From a checkpoint of a small class-conditioned image flow-matching model.
Model: 5.71M parameters, 32-pixel images, arch dit, activation gelu_tanh, moe top_k, num experts 4, patch size [4, 4], layers 12, width 128.
Training: soap at rate 0.0049, 10700 steps.
Data: 155796 training examples, 8.8 epochs.
Rows from block 7, named by matrix and row number. Each number is 128 + 32 x the weight over its row's rms, rounded and kept within 0 to 255. All counts start at 0. Numbers have three digits each. After the name is the row's rms in percent of the matrix's.
# ada: adaLN modulation (shift, scale and gate of each sublayer stacked) (model.blocks.7.ada.weight, 768x128), inputs 0-127
ada.213 134:144080127181104128071135110136160131149151140155098072104092160135129117079139150163088132170088113173043137146165104136125099104112129097137139127131105117112132120133105128163151141135187107117084214160199099091113148091158148138149155095148101126074176130143143070098169116093202121103184152132109096116109100079088139152140080080117091159099216105129123107129065164116110146087151
ada.214 127:130140179130168134164110132096155165088198121086166159185143072094118117084087138093143171128094136117133250125133141171130145105137122099182124249082151086176124093159125132148119122148157168147187116152122095142097130094167144125133085145117120114092100154128093167190121125100151117160099103159134134101106100143080166152186137147107098129187134139131092113161104110102132116127140
ada.215 087:083154154100144124115073125121133146100183132144127091137154133080098123162136150127150132102116138136062112129154109144141108170175119114158160142132151127158130186149148089158081188071142117094155175107070125159184122179142154121110072099147093101161139071123108157200103126128089144156122068104120176176127159181203152105098183172107135094136123109140112170117188176094156180075100
ada.216 118:126099115098177122154125208167128130078193141160095104087159138117170174139136110085122095141181094128158135173173110149178152119143121055118125122135123192145079139115142094144136125095096184112185173127108190100157110136115064149126174072145121113172098135159171145115081194123081123139138125137143150155140126141160092188079105170111113168132116136081061161111183125161141145148130
ada.217 126:104103096125117158104140120106149102153074146119135112140108154098085110160074168107168079132162116134102115092174124179149111124147121120147128144120133127129175166145106162138095130116143106138128123167119120118121128157162066061131125109169066117017130138132157145176131070131101104130131108161160142126120076125012139246093153144146143169145149106152103149131173155111138204097112
ada.218 105:218084111120075187151163098109161159064119103151108174148085112134159163172121147097132128121157114114145071177103121143144126149107119126128163041142120172126113155174107180130073092119086088108115192130108118141096166125134113093076161181109143136129148162138066089093170132058108139149127157123112136113102121177101138089134200147105112116143130117172160171125196157114167147114105
ada.219 097:146196108164040072182182156143118095135105179122180158104133090138172123083100107105102125144143107084090158155187119188157146137162117149091158113109155117108115128123083139146139062165110138098174102165126134086217142136125115093098166127193152113096127141119084102173126130117183121124104085132153176077146173081146111108099175140132085113142139112139085122144128160136138154098191
ada.220 115:144159163148141085133128133110145125061105180158180095142165056143126057128129161078199140103110143129133115124091085204110185154106097134130119091147103155123117190126177170118092109142130139167114116154127145078138131194131155167118117138040125139114144173049116108152145099145128129125137143099185147123046058115163125107137149136108127116131151163175059142136126146135130177125143
ada.221 122:121112096147178087150048141144140153172096089136152152081153148210130145111145138095073114168112136153108095106139101171137098124128106087123128149125156129165174150092101109138106108110175096116100135087144186159112108107121130088098164147077119092072158191138095159098155134114091153096199152085157145113065100123079099125199058114091119120170166063164126089088129154117117133146146
ada.222 123:104091133106082125112089156064184121131172149112174102108103144134159082119060111107115168106134119083071077125167129094097141069098122115167105111181143095070107126115148152142140111107143064116167140094143044156159147176104094160156092136147166161110135076168141086129128079102105155183095086131084140122140119128100092168117112042139118115132123122145133163205153132149141184136155
ada.223 211:092138109090116170145103125135167116098169123135143118057134115135087098159120146142115166120207079125073179093114137193111129132088122145082124126117132127136160163122126135104179079104135093155057133167098156123100138108140135047093117094247076109079115091176153123096146137116120133105133135111141094105192142130145105164063135081155151103155124111109173201100141131102111123098109
ada.224 083:135115164159136152089148159108103156049146124160153157089129113181134082107157077152132118156060123112174075127152075114144146088134167116172106081153142150133152148127151082139129098101140130136103112187093111211124140158062110137050151131162153092141161093122208098119138099119138169140158117096177148142125091136113134148100191112035134105084087093147129091112134101121098147128170
ada.225 120:068105132131102152096175106117116064117124097116145113115091066084129123119054132081132175120155121173154150125105175212150124109150113100134138158062173150119145103098160129112121116107168069158158118147101137149137138160177139120078090148158098133125094119129086147142142151112184125121129139140158092126079148135138135096096237101134112115143195094138065086134180187089151130065129
ada.226 092:119177113132158175163149085167100123153156086155087148125167095093138194181100162070149159081120051134160085146117120180090146100111169096136108145145140129137139111163178137133130103127135125169107165120056123112133190127156143112102134156171095117186168075189184118202117115125090120079129109143182118098084146124145143095068142120136110062151133140171153159083136139162108113091132
ada.227 128:203115123107122139109152163145155143122144093038083137135097092091171132217135128135126165169181072117154104121144097143102117130102126200127125145135106143118176146137142163094170128160117148144129110167166113111215089105141126125136149161170138139180150143104141162109146173107119164160201187124090137155171191146150126100178096161175127156122096137103137113199114139145157139193146
ada.228 137:057185129193092130089145127107151156185101113135091124114100089158181084117135070136120145148107205144175087186143102078142127142146105111134119096110076169129112119136113175124162157166125122113108113098131096138141099127068168111055143123178114118102137134093052070074161119125143173132092176103117097133176141167108098154124181165101125063096146147111099131100125174141090162107132
ada.229 103:201092146111120106150146123151134163161189153073076121136141173068075098134118184142106048138129174131133166129165127105128117147158086198185110193135185151098162140107096094136125110110088118095145119106118161132187166126159127124135064140146097117158112114164121129112140114120105106194131078207156145114112128127135161077121173093122183124177141091146158157089159119172163130158104
ada.230 101:099111194152125139130135113161159084084142117115166144147115097186114140111093109097197198162163164096094143112079184165150104121126134146094150125115155074141198111168148132145134109142089124097071094095188141137086114070173084098143151174117126183147110153114147117099168129102192161154112130134089098123190113096138134107166182076155127169170176142119105134149162129123091096129195
ada.231 083:097134167105080141082111094108174114162100124129187113107141110158110098171126151100141144140089109107146199130175123176181124166163105127151096108152154171165133155170112152089123121210144134112150097185149118149159069131121088127222100090133104165082112087133157138128094138164171195168080131201174106124120191099095148139143123135129117146094167114127150096169145148143110144105191
ada.232 141:212115155117211139152145114060126115145092115085172159130161109132143111174141149124155149135162125126095129039205124083127127096141109122105117146102083140177117158148101141092130131084099131102140089118148134126104117218121084072106121140106113112011100128098136133141147066148142158122091168136104143149142124147084127137153125159165174106091104142069100203144111127116106125142119
ada.233 091:118142122082128067098060079113110115135110155085122058125169120175099092091157143131146128100111179147135113147151142117098152129154167175154185095142125155114097133162117149106070153118138138157148152086080121108102125168142112131164114098106112113211140152177126134104067145117187137063176157140070124098135100119164143134169196144096157148137113136135131171076055132174205153088115
ada.234 175:135105117126173162142115083133155159126153157127143133141187167097118130118106145148130123085121168135085255123141140142113136159080129088162115255115168114151145101115116127127125115149188138100170130111150130120094156079088148135125078116098092129137128129162175148136124086157130146194109096197172097119111136136117196177099128114144124100178119156151126131157130127125134113107177
ada.235 119:129128154137095174097150142145164143133129193088063079128121153151115166154133185138127153156128164149095084113123088121091170134123148110154176168189150145052168082112074111116148150105144135162122116115136076164155134126167139114138122144098098167069091128128139169158126140214102123132174016126107108114055128099118111084133143125158143148139065122093114103117178095126154173106169
ada.236 108:131122126133148107140131104150151171156078116116098159145148151093113121085164154115154108119123136155119189151113121149131131126092129122150095181127164133073159115111119123131109141133098188147184146135126112114071189095103200133164048154115089080115109101141086167130087086062134149187111093163123159193134151086143187150151188081086119130134089088203129120151159183085110164086082
ada.237 089:108116142189116146105139113141134136114159144153125147153181105122044066116139088127128132177152118129125199176070139140127074119132153079120161153118203110116136140192099164132111112150114097109131141128147132146124106101135132127101184155073126144125088150136163128111160162126129109039106169148208125100136160135168192164102151151158190173185090082128117126109137171136165169107199
ada.238 090:127130143099121099193142102090141130147136124103148116122106097162204174135113127121125110117158141176095118142181130098098124148135056114088126114191127183141133161119145089151093197146126177135215197088066148161092152100147081113131125169159080123115128144136128108152108133103133130100130150173157158110166053170107109107103206110097180116116093131117083197125096147132190113111154
ada.239 132:070135087156191125196083104110145076154067201148163083118141155217142157106132168144125227120155123093131122153095128149129132171172121134119104130063112093147095116106112186143118121149154153159147144113157130160139158166081126140095192164116131090152106142157118097122088110099123138125127100106139185099179071132093083088132132183137119147160174118144117175137112130181098139132138
ada.240 099:112102098142097114105101146158191151140127106077172128118124103091110076143177139107095128165184091160132062098195056139141085146122118110088144090069090110133104141117144112112195129160105084141102131189122133096142143168121176066109208153126147111098146077118124152105138126121121138104154088138103130094153124150172107177164126128163122176081048092191135168115116173083115136121111
ada.241 107:111152169113092128116136103146141093105160152127170162138159097113126095168112189133088132161120188129075224124137149125111121114113070097185121198092136151173110105129149163092114157136131092120169150090109097139110135052090120130108056136149046110117101177125108079126131142149132153161075107173138151096126150096144147077189174146133130167114136149130120124149208190130120168117151
ada.242 191:099119148157140125097115080173152086077089115165161116112133141096134173158096138139109105121121111183188184144046130191126109088114114178111133141129115104109105034115142141153128095119176106117114151137116215132171124085146161176117109109192098125055186119156157125147090057124150090105081100115155135143132143124166121150112138082144110100165158067120152127152159133163144180091121
ada.243 106:183105137123176097123121101141154138139116104166143125108128163143158111166152140163115116126169137165116169167119160144122110093155123159164117161121122113119095030166116119097143139118125101116136103156173149177080088200149133166152130111178036138016123157126168146112122093126137131130081072111126117147157149124210148179118178146164145136073136091121136146134106127097123227129152
ada.244 115:092168128151191110123144079082064078144136132155161136157088118139140161114145162105148128169133052093140117152122115086098073098069144141121133132108112116164151099149138088142138102103105061075183136115174135138144159099139152149078087082101147114151072139137166068044175138123122157089146154126143159154129169155102143125090145130153127028169131101138113189137124169158125139137074
ada.245 108:089132167124169131168112136070140145179151120110142136136132132149126159076170090103120120057174169109124165133128187149149154117132152117044176133070127081132114088143116100142078160082108182108149137132145169154106157184098122147118143139049137110096112135085160147120156151156120126080084128059095126182197106137161095129066095143115173124117099169195142160141098162127097171115151
ada.246 158:135081145165101091093100105165113155138097141177083111088107167142126119116153122074122161105178176188078139106143161093163124120093128106119110087106108149107100123096150126148142138142138100175128178113145159133163172184116135090059159106101104123135102131136116114086178108130133128164129074152102127104207094186105111123200142113176121166058067091123180156219116094147166142111139
ada.247 120:100149134093130112064149125092149159113085096142137114139141150120221140093156152189133142131047116169101115144104067075149136083134123115107185142113053108112093212161163110111121147134110108118177131117184159154141139094137081136115108120113136118123146159111155156161103087071151073134146173185131121110110159164170182103106097105166134151094138120133082096140056125115170080097152
ada.248 139:178081156128055114126076143163144092146149111127148097110104104176153141125110135118086134130130122152087069127065123080132175137118140165076173107143188145088127212115123115126158115105147070181124122136141093148121091196112094147148136132092135128092131138118147066107136112133154088139102081135123130095117124072098107079190139081101144159104193103073147138053135122130158047104149
ada.249 200:134130145121179143114118082120106129089179140128140110159160133091125134121124173181122109125108165126100255125160129141153146116137114087163117255145143104128145064126139126152096119105167143093158127123112116148112124090139109106136070132114101121184091156145155146159134130118133149205095079183143124167107165131134168137109126110146150126163140141142112138116129102110154108141131
ada.250 123:122124142115121072152080151095163108147122075186174172108065126142170119172121129143097129129116137107110115197165089120151117082175102135114116086137046102130096176142082144127132058140106130109124125115109109107133127101076148126067132117192137166177149084172130129084188104137146139119156155136119094158140117110058166140052153156080099119096133108128171127175162191079104157162123
ada.251 136:163100128098098096073118136149077129130111118159064145098141085134120086142084122099117122147107133099098065053136104101153120129198119148084143059088110116096107166138115137073152178145073135165097154101169143148095107156166096122180139123188134174122127149092115061110166140144143139160129203126098121084083170135133121114152073137057129132055135151170139120122123106106140116197108
ada.252 097:105143158134091138081112136093170129104144132093167185136142107137104137144153162160122144092112079141141227090113088119126132155132109157129165109102137120157130118191123126179112116139126152109112161145093100113167115117131121142170079112177175101178213133126157165168122133155156133125148122130157220168086098114177150148099173125200206130120086145135098128127120204137040139140150
ada.253 110:148134153154158128074169118121130101073154118093143133161156131156133048140149133126143125130123116079092179144187160102079153150108174159189072143191141167137137100151162095129123105166195105099114157085091153214157095146203164108136160197104143113151146081092127138135124104117124201161119086152180162097145157115110153097109089105112123132094084100099159113156096146119114097108164
ada.254 123:080098149128150146072101151144156139159151146179109076112119152128123085156142155112109081154132175101130102160117171146133096094149169102102116151137104149074109181119123115131179068151161068153163134126152175116098171124087097145124135089075104122078153079160156053100096119149103161143110077094134116122103152146088142218102078054096194120157155124101164098071105115112142157158120
ada.255 114:139105172135128160084129128148143131140100120163106145122147156051102177122168173102086122145155141164139051155025104128108102148169119143143086082123145102082163154113144104163110108138158091144125165128119112080143144127158068136135058127082178143154147096125109123111075137116122151173121043116133167132094120150073169192154171131095115153105125097051120205124165108121134141128108
ada.256 049:121123177120117132114171170112125100128075096187132116104122155162113136137103121155101115097158123136154111074039148108082125175139151128118150055124056157073103231129151161171136087181132134111107130133123098131088184197125123143158097118124093130101174057167155161137115160153130069083125178057106110149164185113183130126160138124118163139134162121108150141120113119100136101115141
ada.257 102:130108160134113160124089138151142195056106162116222104165139165136095164098141143147118095087168144107112167169128107164153179122089128136112137099133105082113100157143092066136113126145202081116143058147103111130120108155141170150128051148150151147062117102191107143101134051108109113103118096127080173133167090089139099207114127095148103146114116092133122150151131106133110179097157
ada.258 136:180102118136106133126131145112137113116154112173157166112129149145095095142127149134121173114184122137179120203162132125095149143124148150175169110085113066166107123124116114097168115146148129121127135097151147144157102160173101128155102171091182100237021174133127135127096191089126126097125139130104115088132102121129149107068149124154132153176146112048126161032143118168103114086153
ada.259 084:107118105147151099110104187151124114154124123090046099129105101084115129131152152120112063131202147152081138156007123124127138133193096161106155108138118147154129063101118099152140109132128088091164166086109135157102160150109153099158116165150143162165122151121134089086152112139100118142147118184131169081076139145197113150097159082110156061183070142145141120139146128117105198124099
ada.260 036:105132129107148170129149143105109142154201091104152133168147094189141165145099086131122119150150120129085113061093158154142123197138151125168117174137143144188134072166118126160124122099185125155170143059082148140120120093111142091157085109113089163116092173072140152098170112134133032175179076121146108055105109135229125096121151124127129118123093148148143149143103136081095128123137
ada.261 073:114089116102110117095133122185163152139122162128131140112080171104115129118181118162099167085163081083129152188151134118151189102154112158109095180124157098117172108078134074168119108164099131119101135120165146158149202129074130155126145089104045142104135105090137190138091104128137075095155180100146178131148124021161119112160092157126141110112168152128118122146136084172163184160111
ada.262 105:078117085091121134114124148111175091110143117170213145133089181119163144160149140111122178118070123137101112101075111113137178116076140140133168099117125127070099098157181139082146087080128079221191162171156111116193135120111128089119170103120181130144153158135122106065123137115167111158110127159096137104175166139089093163111058108153154110140167116080104133108120139075152119102157
ada.263 098:096145146089118156111080101136140159107138124148147161126134142117198095112210111135187051112170119102159100153121189125168096162143108148156128118143107115155108165125119087112105180131177143141095118124041157135128094141141148130155115157100108184132131090119168194170056137117086095140122174171173123133182096078168094222139138173128129143120124102171120100090103129088136111154098
ada.264 101:124166110114127098119158140185112156095143176092132179130162113072156100159069139102156174129159131108132161167041140112136092167124123124092090154126115124160103087128192167130188109089190123156113153180169147112097166152095142138105113135135142124170059119129093135141152216114187125141128121149106188112147121146235093090112162109103112132130109157174107086106128108140124103169151
ada.265 046:114128139116138129089133144159110141150160156157156120088137192177114135144170093130125121143024114137143120199159133113110149105123123083131106071101101129115212072135140091157116125120089120142054120117118124177070135093133210150108103130117203130154180091127171155163148093114084143084075150100141094139195099147099173137134066118118118130079151136094137092142165151169145148129153
ada.266 119:111118116174123116104116080093155166129150102085145068126098194130133128096120162185141090129179111155152157127178186127128147140131153143155104136133115082088152158131088131143077096133114171111106120142113155136127169084139016132143148138196121143072114128154135152097117120111140120098109096098166113139124134142000108191108197152135117167181098096119148134130142120123150071094164
ada.267 090:109103127184081156107116158144151134121133132055068137147155104115137141135133130171141131162105164165132072107159158067075149136094101163129134117150116161153147255137138187135098149141084089158107109161150088154098166148090048153170107122127171118157139132140132121106135101133157154100140104144129150127126115187136157115138103111095086139137148173130103143106182137138142181123120
ada.268 047:070184120100136135121115149082122138094152135160108145109127067069093140124095157131181173171117095093121234134081107166147114073133159023096106160121153174150167151127129110087121122138109156129145082139153205103165126092121136057121098044133146145117156134105099156104134115126148145170148117202140160145109137134064116151126184147146154122096116096125149113121163133122108105136127
ada.269 036:118135122114125090125080055143123138133195098104107145199170148131104121147133171110150116064183130100113071155177121135184167175109124040159170156140173085120108072183124137137128117129157118131142127105158166151113187157110079142142083154112130164133093167080095097132132163127138089145142216100116119158142182123121192143109069153128132147142131081179146126131127120112072097154127
ada.270 114:125168115128095147114186147131114133114139170150090143164145139158165153133125147155158136107119116141157105153051182189126144173069170104154064132168052145155165187138132081165108121150092122129107123113092076102076141126172088150099114135111146112122050104130173151133151177158112108097186094174133156085187092082078125127085130152166129193129146122150172110112183125131135152126079
ada.271 090:172158100115093118152176107074111176070137095163183137091191128137077119129104105105119109128120109080133158143114192139090076163201097155108167151136141151069146064140165189085161167140136141109093108176115175133077106129195115162166129122140155136159149130126106124169110111148105178120140133141054091111098137127136149145179148130073198154137114107116123132154142082142112165091073
ada.272 076:150126127157141087124133173068147130115131151161152153151112127121109153148098101124069165086108113136047139128136162111145171162162119080096058146128087134101119187156113187126064144119112091121163185144120106108169108112137178098133129097145142170071153112094118182168083171110124101132155164054146050158165076123135136115125123082170103157136123124100206098144106111110182177141160
ada.273 133:097160125136092153054138171089154121170119101125101136082096100202163126160104085092114179140171154134094138096113211124151133113072108116142150091111124095135142183138114116078122121070106073128113129162160152076100157124177091070133143116085138113172022112094149136102141113157111124099138127145134079102116131086076075171101171117120104137146138144136132119113156153094136070105193
ada.274 044:096106139191116123122167106143163139148118093142160095171111153016111129129095084168125102135119144154106190098088137076118088069127171095113120118105210147072159113171152146143129127103166079113126142142133150123101077242165149182121139118076157123067142112106172148088169088136148164088134137141107097124105120133128135077142095172131087153142174138158142167136114124133133124150101
ada.275 069:113167096128110089108167085130164105196126153092086192164091155163148151122032168116107132119134195079131145071090145105226141112108143115078113143088162100144095155112131112139154091161187148080177104137097080162153090142067126141116146167156138165115116138166145077159146123067163097121148095078176130097123128104136160143116095153145128094153109125149111157164165122143135130095114
ada.276 129:146119127103159129097125132063131142132122102189093123150151133144156123242165118089124143150092120106128145108086164109156146151116107118119119111098098139138164134138200174130124126120115113168067097096154203156153160076153094108088142172076078097170148137105126172128143161133053136137117141111103126089067160163163159056128186147120122090185079123164169092147124163155144078122142
ada.277 040:107135097129105091135071132138103152126125154106144139133128126210210117134119114120155149131130136124094224108106129204114148140100122134104071152090168141181165111180140080117091166125112098130161093088124135125075109085148159086110153122127067099123079079143130118104140116135173102060106091210119130190129135164116089154151119120149119067191103152159108137151159155129071134117170
ada.278 090:091131152101093173109167105164194134095132104121124097072085166105173152140172167130170198084120158125177103137111119108110128135123067129159118133156137124130098130172096114146118183082169168129140085127119096168158126063098186185146154147160201125144103120109112174169118123096089125094129104102161162138149147133051062140133120100102112113126142161091128084186191174115147076124147
ada.279 096:168131131143156143086126128131131139131136138156075134066085112119116107135135161165104147124134106130112087178220168102179120137122113142146145000100099108058148125086161106134100162152066118122147187067120071134146124088113097134156113130151183143224116139151108157100123181121136118094165162133126169120153154097127081139161118144157104132107139106126090137140114123105208105154156
ada.280 034:109161136172145100150162188130108114181134128126119150144151130065123156182114128141141123128116106111139170038221137103143097085118142090109167107172158174161055113131108140069148078158162100132115167129151114111139115057143123107115122080124084106167179152087070113152161119085148102193092154135151151156081102161140179086166142103123143092180109122125086080115149138123156096159117
ada.281 126:115103099139115144152116147233132118118095117109093078115129105229071117131153146134101184116125122144083072142103169149171140116078140112062127073137070147111140189155086112124140140149137150097050107128165034151087146127137114115147111153135135099086121175139137110101130140121141082152138100128174111101053105129098134152180114148083114166096137161130115095118091112145077132167149
ada.282 100:149131138135103078120141090089197125174133159091106107053141129129164070110059162114081134131152127136110130086131183147134103114085140189111158105115206092119081158158105131138133108120115138174100110112137119119102117146158071063110111091108144060201080164157147129068149075127156090151139092125107167163149133143114113093145159111139167152065149080186130134143105168079169138124134
ada.283 050:137169127109141172135121084101141104119131165062173103104179115112084128123105161145126124153136107104125252113124148132097150115133163130144159115061160173186101025185123101110151164118137118136146145110141100119133127122109082150135072125097121087110167182170141185130144108123153190201120092173162140168130133146089131128092193108114165083150111116132095137143134098145086081142130
ada.284 102:141113097150074155155090161164159095118104097085096175100079100171106139147053135100097147144096071195125178125106095145101135109163151112112148083136153120079127111100097093090098133066158082132125157128094172158117160219164123149102122111158178112117072135152094090147130131145120123123090088136133126132101137051113182077150164122166131108135088161070130085138165119119095134061109
ada.285 089:152162157123128073114118177145082152166131126141105120138094106145127119118167155157173058158158055096177164125188152174183124134177127174126158107113123085188171098110109103092139131159113180147123125098088122108097172076089105129144101134087065101144123131124142116149155198102150135097139124127092105143166200097180110068089176162132133122131086149139151160084140189173150154158157
ada.286 036:101157107089182114123151142161081139151146120145120140098169163148110139109132052142131095201209092094093156138037161103112195145102131135103170156088169164144088185189112136208113082151148175080148125130145135172150129192111119098079161136131117108137119157102085148141047127135098096077131128122141152111119161162134107116134151108133145092134079151175129148115079129136119106134136
ada.287 110:142112133108154150120098097114166141111105080109158065101084152094095133078113144083126083097122138093071129143114069127157143100128115131150075108176114151143163203105139105113125101147136068131062165151122124104070134084060149216127108147115113171110152065117134112162082105118113173125122099156120140110123128126140196127115057101082121158156173115160129098096108087101144200070140
ada.288 107:145136166164110097133129155128231171108104101131093143131137090146143093092123084183157118145125127119205095141121156134140129086153125101066082128130107114071068131151189206154124071153142145102123176116156137125108081094174133153087154107131137102124142087145118092171155106123071132138132064107137108099164114106112162113118169103163116138102222053107094145135182114107150139099122
ada.289 109:118082153147152167119157055137117150156186131103147117143173168090098163105098140150160144146099130138109229128128124118138134077124129199133131222137186108146160020098128116106096136114172126135127095145151068150081103057131108102095133148110136122125077114126149095196118166127169145145105071158078116153111130150126190147092123148148141118161164142107147089141164103131142130130146
ada.290 077:136131102109120105110147195103132095116072140152127114089109133104189144130153099122124139098192130141149000119083136118121119146116162156072136000132092152102130227108121121112131118139105127138114143114122151098140127150130149114150139117143154142101180121104116187149096157093113130065140175130122141137129108139135109122126143164122121140091126139137130118105147177112112172131118
ada.291 100:177095112151163110108155156043153157136114118106163077034127095082225153134106142157155062097137182136108094148068107108117100129181161126113144111147108163114147148073170131127124106138133130088105174108132155133137137070178119120108170146134167168191164138151081191102157131117158156112099122134107135159137140125152143078102137165147118096149095136160160151149133173090160127187084
ada.292 040:101123146122105124155171130128112170115098151127113141091189129164129129131099070124084123093111135142134117165000110115165117124137188101080130183173111167149126155146112147223105136079162128156135143092116086149112165193132088111132160096129125142120143163094121123117065068096107148094162185124165149121165161141168108134146173183134159148135097134172105128138080128093113104110119
ada.293 035:140053128145121100138090051141115159159151125048113081135165083086098083187123122136179127145162144120114084117110140082109121156078135153139134153142094068131133239153130095108101150118167140097161106125123128105144160135127143125083192114141057076202082127125121100163116102134158175142118093091144142123134161128170175108112161151119113094089118120090143094121132180140150068114107
ada.294 038:126157172188155108133084147117108169149138151137094160114197112076149142158116182168147119118046117109130127138144111149047114151149109119130110205125203134164087122130127131158105149103115137145103138101140134099106133176154059072088198176080117153160179124121124089137119136074103103085167142085093153143068160151112091075136152199126072100141091127115146106116116105117150104129134
ada.295 097:176084107106121106163144071123112144104146126127169110151193089096151138165150134175135087115193144119152129121137146131098175123120139170193157177146131145122145162128123069197098115116173134145078164149097170138117134080137058115150144117139098176137085098144089147160141142056161140163144088093107152143120107122080134197128106127047140223126157086159139063140126122109160112145141
ada.296 164:186118167117145170108069097124127088088077107123111102156127092101083117056181107162118148116084097115131152204085130151128117091158124146141092117131109154108132130130097116120144119132142134126122191141155164123084103141130189184092112085192087127063142126140154125118095092118172084111114142095162123126099091160139099099114074118170119094227151114118161100134148117194114211093095
ada.297 053:158148115118121090179087090124108120155165190114111112097106084163142141093096127121079111106209085175088144099203116129177109192130118103036111140150189142112100157105136188110105155143179182124097134133118062164108134100102163125103050143128140084133113056150139164117160119064138145118143151091117132109110075128155112102105155170160146168126121134109095154127114134157152087119121
ada.298 075:063114120145120135100139087155124122096076135063134119120062172182085165122120138162188157104111153147154098148135086123159134151174119112137169063075073145165105167129095113163086104120149106174155117141095162138114144124147135143084165149128041126074141115141138091141101141090181160108139214171144089163141165186100111156167090128066117144196103133140135117170129099134138142152108
ada.299 037:130107052161115132135180069089111089146165101142129154154113148127164154109110082121174147148133131075141035109094161173170076088154134091186152152132166182132115175109093146124119101143122097106200114152137146055121161218138126109096151111139085169132136124099109159140196134122133131114085068098156073109127135081099100124143109169092156127108111140124094152133142175135135172090117
ada.300 127:105139113095081112105125046105123095108161126125174132136094147136146127087118155157130126155083106138118163101114086185137133133123175099137172153130127130110141092137214128085140115164133150140159228158124168166161152112152155086111129087139052146158178125164106147119104128086139141152125064140084131131149190152210146158079102171091113127148096094189107101122132167089182149075132
ada.301 059:134176133123140121149142163105125092104124153099112104129185117069074171101110128140103130212130151156057137142161102181140128128101125146110111191102085143116045112159135111136123186131153072160100102124147117136107136097146142077140121117114124163172102132177145117103115176146133115123188101163154077128143080182089168073126170165105165096199105138077177069180105125149108075129129
ada.302 045:097090200126078101106095219096104115142073115127165109110171114088150130124157078178141138137091141112172144173164159148137100133118202156152125123188089109135161068160101115163154144136113147159087125135123088136151143044156093110156118109113095143141073058148128157181151138097107103114136097078146140155124125130133182129102147076138119139093153099105150122174144096129193186179140
ada.303 126:100139116183139191152133148133105120096105117104100163162151127104112092148201125146146123137070193092084149068150139136105143119104129144110121155139103125140128088135171150117140142151133118087161147128209082131124166126121199121136079144134069141110205096126063198127138096112174118147170115141194117148116147115186159084180146155134126089144090077201153135153118153153120137168064
ada.304 126:106136144133132127122131070132119136132206124143131133154156151083098129137119154123129128147069130125109255122187113149131119123116115111158133196111199104144155009131109138132133136115143133125148124133131115164105130059117121098148118125103103127168091130121130115142153098139130126142080062123120118139128134123103172130133121108137124110176159141116110132155123123132138103119133
ada.305 152:169121099133134145160115091136164174122103079058132146082143114185144133093169106124129132100144138110092113167139106150125107095113140095141161154146168140168204153115132121124126097106061132146102113131126070135138126101119094045124144101184190129158069107168103156153114111148147050108126106148183153178162156173108079183093128134089145061105193136188126125064155135116148096124148
ada.306 137:130164123160104168103100092086081113122124135138093117152135108140196113151133119087130154057100104097154118108114155111132133147141112143083095122154117129117169103151225098133069072124100162118144123121119116183129099101115156221126162132206140151159129150143179128179120135121169122136125177119154099106054156154159111106112119164127132110196064115182119072125112118133117202179176
ada.307 035:161119073104077183149129075123110080112152071108142074101159135188113118112114105111077155100126158167124184131119148102154116112109144118147107255133068134167149142124106147136115115167067082149168129092133152104170149144140164114065058143146112112137103119089108121150139137107142134090170076183103154123126128121146053103113156115084089137142061139117149107155141157129115103114113
ada.308 046:180161158110134121148122207108090135083082110174112117184105135144120142102112123124090132142146112129143135085064116146191153175145120152113165083105162088138059111164159136115122083133138122096117153130126116120113164255125126101100101128091054196088080124121102105117127132100158112166165077138162178075107154133144147149148175144100141116148074081125116101126111155112093139104175
ada.309 050:118184145082129142130124104133141099158091168123142172157129115129144151155118120113119150129123096096118252046132103113176093150127120110174153162133126203179166129107159075126102124117095126117156110096153095162125149148114112074161086168098036145098101110135105113195118148098158103151128068167145097185147143107110142134096143049127137118168117108111123129153108090136091201123127
ada.310 044:151152165135168112168099114120145137108134160107099127072154107080161122126093058112094123068126144149118127152094136097181088152129103099070107093103167108188113201128128096180137095126107169128159189131119149143101085120134126125127094145088120113134113110195092166102138121108159098209154146167134053125091182139184075119175152132138189148096077088148147095126083099138095176104117
ada.311 104:066144142103157069092130119137129162120112099098136134141133188160190126124102140119133149131165156120189141059125076223118104117114108126158158150113110082100158153130117170143113100140166146127141148130139113154122085112092165170118092139040094131115134151125131095191116081166078154159104117132082218188101135132210124109127101120167141086075102099150085154142109139113144175154108
ada.312 079:120107116154147110165119034119142076131066107164142097116178125195155144167106110125071192088131155123179206107098120070118127162129109099180107077115116133107097125202124132154071101139170174077115106130139132125120143170107147102146175088089177148175091059129129131149149144103153139125140174079125131115145143166166150110107081144139149090128157119145121176116103154192123156142159
ada.313 037:095112129120117060108110164137145148081060106162143094115109104106112167120187090152131137140169121136128000146192135111139155151113102091171083030128157097102200131151155125055138114144141163123077113154152152096088083109149153154125106106134114139169163120127123170113114158116133085089117158054112141125151114133141144165132085174119141149090167140130154120150123133112157115126098
ada.314 124:158085134115153143166138170103079122132110168149145091111123119041199158134099131146149078150149143079133063176085122063130144154186123171126077126160115133106080195133162132172122117141167156106205169099105225107154128156180122197070141132147147142132135129167128123140110166137146095142149163125159115136139144121120152118089163129149092097118089123135151121160135175141128152112053
ada.315 042:142189114125135122184145170113134080083067117097087184160073118119187138145092092089138089142136112094132144051065133165106133144132170112141090177117132144124093177146122130112109135153121139190185124134155103112179124139163138098111122145161157151132092207089091129060160130108133165078185116170190098157096118117129074086116121161131124130135146109069150156124159134131073089095145
ada.316 105:142136106115115124138102177115139083104077103126118136086106098172120135129131115113127128146174123127169000113126135144116091132150153138122130000136081177112130168107162129106133113152087143133100132091115184089184135187130137125115208101135150138119196116109096152144115146090124087122142187082151143140157114112120074105114130107120131168115110093113159143106109155139111150114130
ada.317 041:117159122144153127163108182080161156087095158167066160143105115114076151125070169095059104120135142117118147035100124153125127178123136119165152190136094098147181155128147148099103163128141125127139123144169164125116144105111119080166176166144100126125122110124115032148094111123179104141182100183135131089090086194157147152140215091094159120189127156142118142149126121116107078123114